From a checkpoint of a small sound classifier: 147.5 epochs.
Rows from block 7 of a small sound classifier, named by matrix and row number. Each number is 500 + 25 x the weight over its row's rms, rounded and kept within 0 to 999. All counts start at 0. Numbers have three digits each.
After each channel's rows are labels from the 100 clips, of 14976, where the channel reaches its highest value: "responds to" is what is common among them. Only what is clearly more common there than usual is listed. The data: acted Russian speech (Dusha).
# conv: 3x3 conv (model.blocks.7.conv.weight, 384x384x3x3, each kernel summed), inputs 0-95

conv.325:512485515509513459500469487463517460476472537478526512537514513539486518465484472489482539501493511495445525530508479544501505455517492495496511503495530503483511533504474503486518459503486517480474514478496554523514498549480511513491530506485545532450482457541469560521525506502514487533
responds to: emotion: sad

conv.194:493483503516535495478492479498533483471472509514501474516528492519508505480501504542490537496460500506530502494474468496506485460476530472486456496490483531531475428565510491507473491542565510536486537507518481524488547480479524521473494494495486515480471526457459495548503502491465522500
responds to: emotion: sad

conv.335:493547487461497515503502486482515497469464479475509471483456517500462511555507544487499497551496507467474541493483567483550513535538494461519484478479508485551486482485481504445510513502469529515492528465527494512486455509461487523561506487518499500496507493527498491511478522508508496484
responds to: emotion: neutral

conv.117:519497485489470513478472505496505549482525517494540538485521494482531477511508450518478479526482432494473492504502512512528537489497477491499514536518474511496522495476514593468493500544432475502432480518516499478512533539504537518492461532517495538510514490537472529498515533473479501464
responds to: emotion: sad

conv.210:536487512467528497492555464491494520476479515455486480476502461454512511469514462497499478463504468482500497491517493492482471512453507538534537481507489479492523482516473499523527515481484491469490484500465472498537505497462483493505511455481477479475525491491475460493476480557544486479
responds to: emotion: positive

conv.8:541470513520512467461484478470517534469457502513488519485494487497540482474493485500487506445545486518503498458501485476481509510517484525542520490529491534496499454482449486506487486456462478504488488486491543520490530512514489482451441495511465517481522526524496460538506488529502507518
responds to: emotion: angry

conv.150:452465474522461505543504554517488461535502492496528482484509506522566493486461478504497505518477486526514481519495487511500472509441464497541480491499501472541500523481548447474512499456481510465485518479452499463445488511504510510503525473538500481582512484542503508513542510475501448479
responds to: emotion: angry

conv.187:479494486509476490489493491508472506510507541481519484487472509498488501507504500529452499570492527518526508505455508491456466518492462492490516488512478491514531478538474457510469498529514522531480473543511499520507508514510523529526466502467455554504495495505492499498505489522512508506
responds to: emotion: positive

conv.300:519498478484498471483510498485504526424504521480480478469537504546479446518488503461482477495525524526473510520496509494469494470480529475477504465494549521525454512476505476461488460541468503506499511476471522502544490526503504499472492445484571518506473471537473502466511462491475489543
responds to: emotion: sad

conv.98:511494544477552457474490517538509481487483527521515500487487521520483474505529512474509530484512483481501508503524522463512510545471476506480544477535531473474452508501458498494454493477489517503504490493494515520529483513521525507535504527439496478520480506507551486482513483534517471493
responds to: emotion: sad

conv.294:472512485498506519521532488470501489507485500510470521502490529486521506500521441523478516488516483530520470515488497446509481469434447489514478490471489528506528521515503453478503475523514478491470486512491529522522486529517504514521514529474527527526500456471495475479537499509516501485
responds to: emotion: neutral

conv.369:528473505533487474465517527469512492506466515493491493494493502546510500511544501489481471536519498512534482476546520490525540457487481491529501513503509535546491501505465501557478470482479477536494478528545487524470511550566507503478471484490507512488466465525486501501464485515484527535
responds to: emotion: angry

conv.248:489512528516520447483524501531488459528456491518517497541470511503509526482541535502548499471470512550481501459503535512492520509456498513512507513483495518505510517496525499445523483497486485449472497485527515442496517464558506529548513491485489519497441468494468509544507499491485498487
responds to: emotion: sad

conv.364:500487502480489451568467531474498493503524468495483488524485464514523498495478423524508471469472501511457462498503511483485505539486500510447506470497484511508506520524499450489544477523459455498493486498471536517537489492505449500536528534499493493462510507546504504502508495483475539505
responds to: emotion: sad

conv.226:476468496524503527468519545513496477493512462518506504524468458495526492486461471520470526486537495502511497518489534464504512493494487458500490526462475504499471459521528487509482432531515507515478491473497482517475495513575510494463505486481500505503519480502540521524538465541498469497
responds to: emotion: angry

conv.363:497528483494485500513484459453496503508497501459461526473515525541510500502464502507512465475494484460479510523539481495503475539486466506502504493539491471473509519473458487495473521531510521500491474464505475544505460482454456476544511496517513515560493463502489498491471451516526473468
responds to: emotion: neutral

conv.201:484540520468460495546463544464468469540524473461479489510529528524523509559506483513498489481494513466497540521507466500523487527475431499516485519535501456460522501540494516461520499522536477517511479471535536476465502484534493513494513529508512513503497454509484488475528451525484534513
responds to: emotion: positive

conv.312:496473521458534466464499498542526542462497500521476540526489507490500546530517518487523467521543486524520442458563491473508493525481495543491495507499509479505500509496466513477493502491517521498472518480476453519520471555558484536500521493511538479466447503502496493502476484505510480510
responds to: emotion: sad

conv.91:494510489507500541503508475495502511518515498469508495517509524498488471470494509491505517547508496493521431452520496491526513441481487492505469485489474473515531510545541483537533498445526494506507553485499480479445525495505452497493517507505463507482503517476497532492543459492488525494
responds to: emotion: angry

conv.310:489511491492487499488470535535470475548494510517501503478491501498498493550470438526500500499512517575528476482497476479490485487489504528466476506521478534476500439485511492478495501462504486500527527499491506472526502507462482456497526520496509499491496453502507490484518488543527523543
responds to: emotion: positive

conv.361:487565479512518498499525517510495502463471508505480532474514509514502531521503487511486498470542477497489426498513528480503491510505530534522503509505523511484485546550549487487498486509490509481465533508500488512482509533495510487492503476460496453517468464533508522528484461543466506487
responds to: emotion: angry

conv.267:583478494501529491510519504496551522478486520482509495515529498468478484484518462502469523464503458486511489515514512473483525521525562489472475527522538509497482493514514508463493494501492509468469490527503532485482525544462500554478502498490509510487480487529515536511533494509544515542
responds to: emotion: angry