Rows from block 7 of a small sound classifier, named by matrix and row number. Each number is 50 + 15 x the weight over its row's rms, rounded and kept within 0 to 99. All counts start at 0.
After each channel's rows are labels from the 100 clips, of 14976, where the channel reaches its highest value: "strongest on" is what is common among them; "peak in band" is the frequency band that holds the peak. Only what is clearly more common there than usual is listed. The data: acted Russian speech (Dusha).
# conv: 3x3 conv (model.blocks.7.conv.weight, 384x384x3x3, each kernel summed), inputs 288-383

conv.147:63 74 62 25 62 33 39 30 55 81 29 50 44 67 14 63 20 54 40 48 45 52 66 44 40 46 51 48 33 64 57 76 47 52 40 54 50 55 61 37 51 56 68 54 51 50 35 15 93 74 55 57 68 40 22 34 51 40 52 68 45 42 61 62 42 45 46 42 31 58 42 39 45 48 28 71 29 56 51 29 58 67 56 41 37 68 67 82 37 56 44 50 69 28 51 44
strongest on: emotion: positive
peak in band: 250 to 500 Hz

conv.37:48 51 52 62 46 38 50 43 85 55 77 49 36 46 37 45 70 56 70 40 56 65 41 67 58 60 36 66 58 24 59 54 36 32 64 52 51 16 53 73 56 37 60 58 56 49 47 53 60 74 31 46 72 42 33 55 44 30 45 40 53 48 63 44 47 52 44 60 47 74 29 44 37 19 60 35 50 45 50 65 56 42 70 43 50 38 45 56 46 50 59 47 73 40 47 31
strongest on: emotion: sad
peak in band: 2000 to 4000 Hz; 1000 to 2000 Hz

conv.383:70 56 53 37 32 38 43 46 55 60 52 23 34 27 53 22 33 48 47 48 44 61 58 57 49 35 40 48 50 32 65 17 92 32 51 56 44 48 72 31 44 60 58 71 49 55 33 45 43 55 66 45 40 53 09 54 55 17 24 48 63 36 57 52 24 35 46 72 55 67 41 43 43 40 20 40 12 42 41 28 56 49 58 30 40 49 31 49 29 58 66 40 57 61 41 34
strongest on: emotion: positive
peak in band: 250 to 500 Hz

conv.233:68 38 44 51 58 62 42 35 15 66 54 34 35 51 49 44 46 52 23 49 65 66 59 70 46 46 70 29 43 33 46 42 63 46 52 63 36 68 60 44 71 39 54 38 41 59 72 58 46 39 47 31 40 56 64 58 72 57 55 45 63 59 37 23 73 32 39 46 51 43 57 50 56 29 68 50 47 36 25 96 41 64 52 22 53 40 59 62 42 59 35 51 54 49 58 55
strongest on: emotion: positive
peak in band: 1000 to 2000 Hz

conv.326:70 46 39 47 31 55 26 68 53 47 32 48 47 51 42 70 68 62 74 55 54 45 54 48 55 39 45 67 31 73 38 29 46 61 62 73 51 50 41 49 69 21 49 36 49 52 39 60 45 87 36 44 47 51 47 68 29 42 39 47 91 35 53 61 59 53 57 69 70 52 30 66 33 39 76 26 42 32 80 37 47 41 61 73 38 59 75 59 36 68 45 33 66 39 54 37
strongest on: emotion: sad
peak in band: 500 to 1000 Hz

conv.229:61 43 75 34 28 36 39 35 35 34 26 38 36 56 54 46 53 43 38 39 52 74 36 40 64 40 43 37 73 57 55 45 58 41 54 37 71 58 85 55 25 64 56 42 54 50 39 44 54 50 46 46 50 56 48 80 63 37 41 53 80 55 34 43 48 52 44 35 06 58 63 65 36 36 65 57 66 58 24 61 58 60 53 69 69 67 60 40 75 42 44 57 33 51 75 60
strongest on: emotion: sad
peak in band: 2000 to 4000 Hz; 1000 to 2000 Hz

conv.271:45 67 25 56 57 53 49 67 55 45 69 49 37 57 55 69 33 43 42 42 30 61 32 52 77 52 67 42 68 62 52 55 29 30 47 39 32 64 65 95 33 21 58 74 35 83 36 46 62 65 36 68 49 27 44 25 84 59 53 40 51 52 33 37 56 61 53 68 51 62 46 51 47 56 26 50 26 30 18 48 25 61 46 58 53 32 26 42 49 50 67 53 50 36 50 69
strongest on: emotion: positive
peak in band: 500 to 1000 Hz

conv.125:38 79 57 58 65 64 42 59 55 63 52 65 24 78 53 43 68 30 17 26 59 52 45 64 31 41 33 82 54 56 63 47 65 76 38 29 45 58 65 45 23 36 65 14 51 48 58 49 56 56 31 53 42 61 44 68 62 62 43 85 38 25 56 48 47 19 36 58 32 34 53 32 34 32 38 42 40 34 44 56 70 46 76 58 42 39 74 55 27 53 40 60 63 60 53 74
strongest on: emotion: positive
peak in band: 1000 to 2000 Hz; 500 to 1000 Hz

conv.363:51 43 57 68 40 52 48 58 54 40 50 55 32 50 44 82 37 56 45 36 52 69 64 32 88 10 34 12 41 40 55 45 55 52 46 55 55 49 56 47 45 39 53 38 63 67 56 68 65 72 41 79 51 40 55 54 41 59 62 25 43 63 27 48 49 54 74 46 12 74 82 74 34 26 88 60 41 66 53 41 67 39 47 63 43 39 63 41 51 49 41 11 72 71 47 61
strongest on: emotion: neutral
peak in band: 2000 to 4000 Hz

conv.14:35 67 57 25 58 45 66 73 47 39 37 63 43 36 34 51 69 63 74 42 28 84 66 27 46 78 51 17 49 51 53 78 61 50 41 41 35 39 29 34 37 54 62 47 45 45 62 22 72 43 22 33 74 55 52 41 58 52 60 41 47 50 47 74 53 70 54 53 72 48 64 12 41 34 36 99 37 54 41 27 68 42 28 69 35 56 51 43 31 53 63 30 42 80 53 49
strongest on: emotion: sad
peak in band: 500 to 1000 Hz

conv.206:23 46 52 31 58 56 47 43 47 45 63 60 48 67 43 26 46 58 48 33 45 46 37 41 60 62 64 45 38 43 57 34 38 77 53 52 59 25 52 45 29 37 52 49 52 51 49 64 34 10 66 52 55 45 31 73 60 68 56 34 29 45 34 43 76 51 71 64 42 55 44 67 66 70 39 75 54 55 63 61 66 52 76 31 23 37 38 61 77 38 61 63 65 49 86 45
strongest on: emotion: angry
peak in band: 500 to 1000 Hz

conv.298:34 65 63 45 45 52 30 60 27 60 73 46 48 51 45 62 41 59 60 27 64 23 42 54 41 54 44 44 46 52 48 70 69 66 61 40 25 65 64 54 62 45 39 35 56 69 61 65 60 61 30 47 32 31 39 76 52 64 50 58 47 38 45 76 55 64 58 47 57 46 97 27 49 62 36 41 46 28 43 42 43 57 75 53 24 33 58 53 49 49 49 57 39 56 15 64
strongest on: emotion: positive
peak in band: 2000 to 4000 Hz

conv.322:48 50 60 32 49 76 25 41 75 53 50 32 51 42 55 63 66 80 29 55 50 92 47 60 32 50 44 60 50 58 42 34 37 26 52 92 73 45 66 65 46 38 56 65 21 59 36 44 43 33 33 53 62 54 27 50 62 24 69 50 44 38 08 21 31 67 48 54 53 54 36 55 29 59 35 63 64 50 42 78 54 60 54 54 57 55 63 53 47 52 33 10 61 53 45 75
strongest on: emotion: angry
peak in band: 1000 to 2000 Hz

conv.49:56 36 51 27 51 45 60 50 58 50 66 79 49 83 44 17 62 60 48 43 58 33 39 41 69 51 68 58 44 61 53 40 77 62 69 49 48 58 36 56 45 51 56 63 20 66 60 52 63 37 47 75 24 50 60 15 40 24 37 38 43 51 68 44 41 23 19 38 56 40 51 72 48 50 60 50 37 61 30 49 60 57 51 31 50 47 31 58 52 70 58 53 55 18 56 52
strongest on: emotion: sad
peak in band: 500 to 1000 Hz

conv.131:37 50 48 57 67 57 48 25 36 24 42 57 27 58 53 48 38 59 10 49 39 15 49 77 62 64 51 26 24 42 64 46 68 48 57 33 51 31 37 52 50 55 34 40 15 33 53 44 44 41 24 39 42 81 50 62 72 43 36 32 57 39 31 57 48 55 41 68 30 62 39 61 39 27 60 59 30 45 49 28 54 29 44 66 51 41 40 41 65 61 53 55 53 69 45 55
strongest on: emotion: sad
peak in band: 1000 to 2000 Hz; 500 to 1000 Hz

conv.107:67 53 52 15 77 27 50 33 49 76 63 26 56 40 33 99 58 82 60 44 45 37 48 29 68 19 57 73 70 56 12 40 77 39 28 29 58 64 47 31 44 67 63 56 93 47 62 48 35 71 52 42 16 36 61 37 44 39 50 41 36 29 76 47 48 59 23 29 34 19 29 71 33 47 32 40 49 42 29 39 86 54 80 64 49 60 49 59 57 30 57 28 36 49 32 56
strongest on: emotion: positive
peak in band: 1000 to 2000 Hz

conv.344:31 43 47 57 45 50 67 47 60 38 63 60 28 51 37 76 36 42 55 65 55 47 59 58 57 57 05 60 46 63 51 55 82 41 66 49 34 23 57 27 54 50 53 46 44 45 48 45 33 45 68 32 34 72 80 49 46 66 22 56 25 33 49 54 64 52 45 38 29 32 59 43 50 60 54 37 43 15 59 54 57 36 60 42 52 56 34 66 51 40 65 33 74 46 24 55
strongest on: emotion: positive
peak in band: 1000 to 2000 Hz

conv.51:66 39 50 29 50 41 44 51 26 39 57 30 56 52 43 22 27 45 56 59 65 60 57 63 74 55 39 54 47 59 60 54 68 43 72 51 29 31 33 42 69 53 23 46 46 31 54 60 43 58 45 33 64 56 41 34 15 48 54 52 65 38 51 63 56 57 29 31 58 36 35 35 61 37 45 47 60 52 56 43 30 34 54 69 66 43 59 27 45 51 56 47 40 44 43 58
strongest on: emotion: angry
peak in band: 1000 to 2000 Hz; 500 to 1000 Hz

conv.83:57 68 57 45 77 27 54 46 48 45 54 33 53 44 67 62 53 68 50 56 46 58 71 63 61 64 47 37 52 41 44 64 43 33 46 64 56 60 50 18 39 74 53 35 54 41 58 20 27 25 42 45 42 64 65 58 31 54 31 46 30 60 46 43 28 41 58 61 38 49 64 45 68 39 36 15 77 34 44 50 48 37 42 47 74 64 48 44 63 69 37 44 51 53 64 54
strongest on: emotion: positive
peak in band: 1000 to 2000 Hz

conv.299:56 14 55 41 54 70 48 68 53 42 68 40 56 49 41 66 51 50 54 73 41 48 00 54 76 51 69 34 39 42 16 41 68 70 23 60 17 53 49 61 73 56 63 41 69 37 57 64 60 68 44 67 73 48 51 30 42 48 37 58 31 43 58 38 53 52 38 50 51 40 52 57 68 51 61 43 51 48 61 37 44 47 58 53 47 57 42 76 53 57 24 74 89 45 40 31
strongest on: emotion: positive
peak in band: 250 to 500 Hz

conv.300:44 46 50 54 29 43 24 53 65 37 43 39 50 51 35 34 69 45 41 39 52 28 50 35 53 48 23 51 41 50 52 33 51 54 32 74 62 55 26 76 30 56 63 42 31 27 33 80 60 52 59 57 36 77 36 49 37 58 52 32 44 47 51 52 36 36 19 68 52 63 31 45 68 52 44 58 60 57 69 38 59 45 47 39 50 91 28 53 71 33 21 45 43 54 86 33
strongest on: emotion: sad
peak in band: 250 to 500 Hz; 500 to 1000 Hz

conv.132:32 31 53 48 44 52 52 63 61 54 43 24 56 43 30 54 34 46 48 35 52 38 42 33 21 57 35 06 29 41 55 48 52 79 78 60 45 17 48 35 69 11 50 37 23 68 36 48 43 76 52 35 58 45 44 43 59 38 17 54 42 45 45 37 35 57 39 46 64 52 22 52 53 34 52 05 44 52 25 65 44 58 70 30 58 52 67 50 39 67 39 49 30 60 72 58
strongest on: emotion: positive
peak in band: 500 to 1000 Hz

conv.159:59 66 60 43 36 58 50 33 42 37 21 92 26 59 50 36 54 56 31 35 61 59 62 53 42 32 36 33 59 55 52 47 49 06 31 36 38 50 41 50 46 79 54 39 48 26 48 50 63 53 46 50 07 46 59 49 54 51 58 34 55 69 29 34 17 31 44 42 40 35 57 49 48 54 38 34 52 43 49 32 48 55 56 40 43 44 49 78 93 30 38 21 28 50 58 57
strongest on: emotion: neutral
peak in band: 2000 to 4000 Hz; 1000 to 2000 Hz

conv.192:53 65 71 47 50 53 81 49 62 74 79 44 72 64 37 73 33 54 28 26 52 85 54 71 62 52 51 57 45 56 54 69 32 53 28 65 77 68 36 43 45 53 32 55 62 31 57 44 74 61 43 51 44 54 70 52 26 43 43 40 41 53 60 62 84 66 36 38 66 46 59 61 40 48 73 41 58 40 72 57 46 34 71 62 55 52 49 72 54 59 31 62 46 33 53 50
strongest on: emotion: angry
peak in band: 1000 to 2000 Hz; 500 to 1000 Hz

conv.98:77 26 71 39 48 77 48 29 66 51 43 33 69 40 35 42 44 60 24 58 69 48 50 47 40 55 40 46 47 43 31 43 38 45 33 53 44 33 38 66 40 43 52 47 52 64 54 48 58 62 36 35 62 55 69 64 55 37 83 34 76 26 38 51 47 48 54 51 30 79 67 37 65 61 64 60 68 71 36 11 44 59 43 59 58 78 65 55 59 05 54 48 30 39 74 49
strongest on: emotion: sad
peak in band: 0 to 250 Hz

conv.32:55 38 60 80 39 66 52 25 32 58 43 70 67 60 79 37 56 60 33 40 68 34 32 74 48 31 38 39 34 67 40 69 73 45 56 42 46 41 78 37 43 57 58 49 36 29 62 57 54 45 74 38 48 42 68 50 54 62 45 37 40 77 41 61 66 39 49 56 27 38 48 63 40 61 70 31 48 37 50 55 43 45 48 70 59 79 39 66 55 75 44 39 45 41 46 31
strongest on: emotion: sad
peak in band: 500 to 1000 Hz

conv.76:33 79 42 34 34 46 36 33 51 64 41 50 39 47 32 42 58 46 26 48 62 26 59 52 41 66 63 48 60 48 12 53 21 63 87 44 41 52 56 66 41 64 27 69 47 60 57 51 36 47 55 55 44 64 31 50 69 34 24 58 44 29 34 48 45 37 65 61 47 43 30 34 66 72 30 84 45 71 48 63 41 73 35 49 43 58 54 43 63 48 53 37 33 36 46 95
strongest on: emotion: sad
peak in band: 1000 to 2000 Hz

conv.170:51 45 28 46 47 46 44 69 45 76 62 61 60 62 58 37 46 50 47 45 32 30 23 61 61 50 68 68 35 26 39 45 26 47 17 34 19 69 64 35 55 57 48 28 51 26 46 56 78 60 58 70 20 50 53 46 62 44 50 47 40 38 34 32 49 14 46 30 45 30 50 51 57 36 21 52 54 37 33 57 59 50 49 59 67 34 53 55 46 98 20 37 45 62 78 45
strongest on: emotion: positive
peak in band: 500 to 1000 Hz; 1000 to 2000 Hz

conv.138:43 73 52 67 49 54 56 34 45 81 50 43 52 84 62 41 56 32 55 47 61 64 68 68 47 42 72 53 37 55 63 72 47 43 27 68 65 45 48 72 59 55 53 67 52 53 61 55 65 13 63 28 43 74 58 64 57 59 53 23 22 41 38 33 36 73 28 56 69 16 67 87 62 60 58 54 50 55 52 48 49 89 55 53 40 32 46 15 41 54 47 41 81 60 63 36
strongest on: emotion: positive
peak in band: 500 to 1000 Hz

conv.30:52 67 19 38 58 49 46 47 44 75 55 28 45 65 68 48 54 71 48 59 61 82 59 44 72 39 50 40 46 53 63 47 47 56 39 50 56 70 49 41 13 47 44 42 37 28 60 61 54 65 38 25 52 55 39 40 65 59 43 73 53 50 21 70 39 46 61 33 56 41 80 40 51 38 70 43 30 26 24 78 14 37 61 36 52 61 68 30 34 44 66 76 49 35 86 54
strongest on: emotion: sad
peak in band: 2000 to 4000 Hz

conv.112:34 87 39 37 56 52 91 31 54 80 39 42 45 58 46 34 65 55 57 42 60 45 65 48 52 38 44 42 37 31 52 80 65 49 31 10 68 49 52 30 58 51 40 42 49 43 38 62 42 63 75 48 35 35 67 64 53 27 28 65 46 40 33 64 63 60 76 43 68 69 43 53 18 71 35 53 43 58 52 34 63 52 13 52 41 67 47 45 55 25 42 50 60 58 43 68
strongest on: emotion: neutral
peak in band: 2000 to 4000 Hz; 1000 to 2000 Hz

conv.273:67 43 58 46 71 41 65 51 61 21 38 49 47 44 73 65 35 54 47 38 33 38 28 43 49 42 74 55 59 42 66 36 36 70 26 51 33 39 32 42 45 35 58 36 53 30 46 48 69 32 44 38 47 46 60 37 48 37 55 62 80 32 18 35 31 49 41 59 40 35 39 55 53 54 60 50 38 32 69 44 63 62 32 69 46 69 53 48 53 29 32 55 33 47 45 57
strongest on: emotion: neutral
peak in band: 1000 to 2000 Hz

conv.215:52 64 49 68 42 51 66 33 77 41 71 62 53 85 52 17 28 53 62 74 49 31 46 43 73 63 60 69 30 49 69 41 37 73 46 43 62 65 36 39 58 38 71 76 66 25 48 66 49 32 56 74 48 24 53 54 39 41 39 55 69 64 52 61 51 70 67 55 49 34 18 84 53 36 65 41 49 54 47 62 52 64 27 46 49 44 50 22 49 66 52 60 64 74 56 32
strongest on: emotion: sad
peak in band: 1000 to 2000 Hz

conv.106:69 42 41 60 79 47 49 59 13 54 43 55 38 46 23 48 64 44 34 55 60 67 67 30 56 25 62 53 53 43 48 50 50 52 48 67 53 60 61 37 57 62 74 57 51 48 95 55 29 31 18 33 30 37 72 29 30 58 31 28 62 21 19 46 57 31 24 31 58 64 68 53 47 57 31 50 42 46 42 42 80 73 44 49 29 31 57 63 38 54 67 63 37 58 47 30
strongest on: emotion: positive
peak in band: 2000 to 4000 Hz

conv.352:36 30 50 20 29 31 27 25 58 41 56 69 56 54 53 59 46 44 54 63 61 29 47 89 66 47 73 23 55 55 28 72 66 49 35 34 56 46 52 45 37 63 49 62 56 48 49 53 52 69 75 40 47 38 56 53 61 58 47 57 28 11 61 46 17 41 34 54 37 43 60 57 63 48 50 51 54 40 39 41 47 70 35 57 24 52 26 42 41 17 35 55 85 66 37 41
strongest on: emotion: positive
peak in band: 500 to 1000 Hz

conv.211:45 38 41 62 38 50 39 43 58 47 29 38 65 47 60 46 16 29 58 39 25 42 47 38 41 43 38 45 52 38 52 63 50 35 66 44 39 44 50 36 37 07 47 45 40 66 35 31 61 82 41 76 74 38 43 32 49 44 40 45 72 29 46 40 38 53 13 42 45 89 18 58 42 73 14 35 79 35 49 43 36 59 51 43 52 38 32 44 55 42 32 42 48 75 83 50
strongest on: emotion: sad
peak in band: 250 to 500 Hz

conv.196:66 21 64 73 44 58 41 40 89 83 47 69 43 64 61 50 60 55 49 60 40 22 53 34 57 37 60 39 58 27 52 30 48 49 26 20 57 65 57 53 62 44 32 40 66 36 22 76 43 56 48 47 47 56 41 51 66 49 22 41 52 74 62 68 85 87 65 43 69 54 30 40 48 20 72 47 44 53 52 25 60 78 49 57 53 44 39 48 54 64 39 51 81 72 68 53
strongest on: emotion: sad
peak in band: 1000 to 2000 Hz

conv.116:43 52 55 45 40 64 54 42 47 54 33 52 34 34 42 47 61 69 37 33 43 61 29 48 37 30 48 50 48 38 44 31 67 74 40 50 51 66 27 23 58 50 77 47 47 40 34 47 78 53 43 50 65 30 55 46 60 71 58 44 46 46 14 65 46 56 31 70 67 47 56 77 69 49 51 62 44 48 55 28 47 37 67 40 74 54 41 68 43 51 67 66 68 76 80 50
strongest on: emotion: positive
peak in band: 500 to 1000 Hz; 250 to 500 Hz

conv.377:37 54 29 33 53 70 45 40 63 67 38 64 44 55 50 55 44 57 38 40 44 27 69 44 36 49 51 67 47 34 46 66 46 46 41 26 56 48 50 52 28 51 63 52 54 40 78 33 61 68 56 48 57 45 51 60 99 18 50 47 50 40 45 19 32 46 25 73 56 55 31 53 42 60 63 55 27 66 51 33 59 80 50 72 73 27 39 59 49 27 58 59 51 49 49 68
strongest on: emotion: sad
peak in band: 1000 to 2000 Hz

conv.287:45 49 40 30 66 41 42 71 41 39 36 61 56 68 31 52 48 57 52 37 29 26 58 65 41 19 40 54 41 43 35 71 56 46 57 53 48 12 36 40 39 64 54 39 56 28 60 58 76 29 56 49 18 63 39 44 62 63 51 46 65 34 41 45 25 23 49 59 49 78 29 47 44 35 50 76 48 42 47 56 51 31 56 54 22 43 29 64 57 22 53 38 81 31 54 67
strongest on: emotion: positive
peak in band: 500 to 1000 Hz

conv.110:57 39 17 44 52 62 21 47 62 82 65 67 57 37 55 32 74 67 57 34 47 58 65 21 51 46 54 40 64 71 36 91 28 54 27 25 53 48 33 51 18 36 42 59 66 31 61 43 85 68 46 44 81 66 31 34 77 55 58 39 52 32 41 48 25 40 50 62 28 48 48 49 32 53 47 41 45 44 55 66 57 38 27 42 49 77 36 24 42 62 68 59 53 38 32 36
strongest on: emotion: angry
peak in band: 1000 to 2000 Hz

conv.202:50 58 69 39 37 33 14 69 50 43 59 54 72 57 55 59 69 43 56 52 34 53 26 78 52 62 65 65 66 42 36 34 59 50 54 54 31 44 49 53 59 21 62 48 43 14 40 65 06 72 92 52 27 45 54 34 43 57 55 53 49 34 59 54 33 31 50 45 33 29 50 18 54 55 43 33 63 53 38 38 52 30 41 44 76 44 57 53 53 72 38 66 57 59 37 69
strongest on: emotion: positive
peak in band: 500 to 1000 Hz

conv.261:48 29 22 26 49 25 42 41 61 44 56 54 40 29 36 71 38 51 74 31 49 56 31 33 35 11 32 50 24 48 65 56 75 76 47 48 39 20 64 53 41 48 90 45 67 77 66 71 56 60 52 59 50 61 52 68 54 57 64 52 25 36 22 63 14 54 21 43 55 31 64 64 55 40 59 46 38 37 64 42 43 42 85 55 40 32 40 44 43 12 33 43 72 67 48 66
strongest on: emotion: positive
peak in band: 1000 to 2000 Hz

conv.270:37 56 52 51 54 59 33 48 40 64 48 40 70 45 41 62 60 67 43 25 69 69 59 48 24 29 38 33 71 42 68 49 22 76 54 34 49 45 63 62 63 48 24 51 63 53 33 32 52 46 22 30 29 53 44 53 54 66 34 60 51 48 39 50 36 41 33 45 03 51 71 45 57 32 47 63 31 17 53 16 52 42 71 38 52 24 60 26 52 33 55 56 32 45 45 71
strongest on: emotion: positive
peak in band: 1000 to 2000 Hz

conv.190:34 78 43 53 54 43 66 51 39 69 52 35 67 65 63 39 35 35 46 39 19 55 54 33 45 34 62 55 47 82 59 33 45 35 46 51 41 57 66 60 42 33 33 48 40 40 49 54 37 38 48 89 42 73 52 66 54 44 42 66 73 70 72 31 52 47 12 76 49 40 18 75 44 56 39 55 22 23 43 63 39 45 41 31 29 45 52 50 54 37 59 56 75 32 83 48
strongest on: emotion: angry
peak in band: 1000 to 2000 Hz

conv.2:53 47 43 22 47 25 52 52 41 48 59 60 50 58 37 46 31 44 62 26 54 35 00 54 43 31 78 32 56 63 42 32 77 58 66 55 52 41 27 51 74 67 46 37 51 63 81 57 58 34 33 33 63 46 27 63 74 41 63 33 36 55 61 44 23 48 52 38 38 57 50 27 40 44 38 76 55 45 38 39 70 53 66 46 62 47 53 48 47 49 59 50 34 51 55 37
strongest on: emotion: positive
peak in band: 500 to 1000 Hz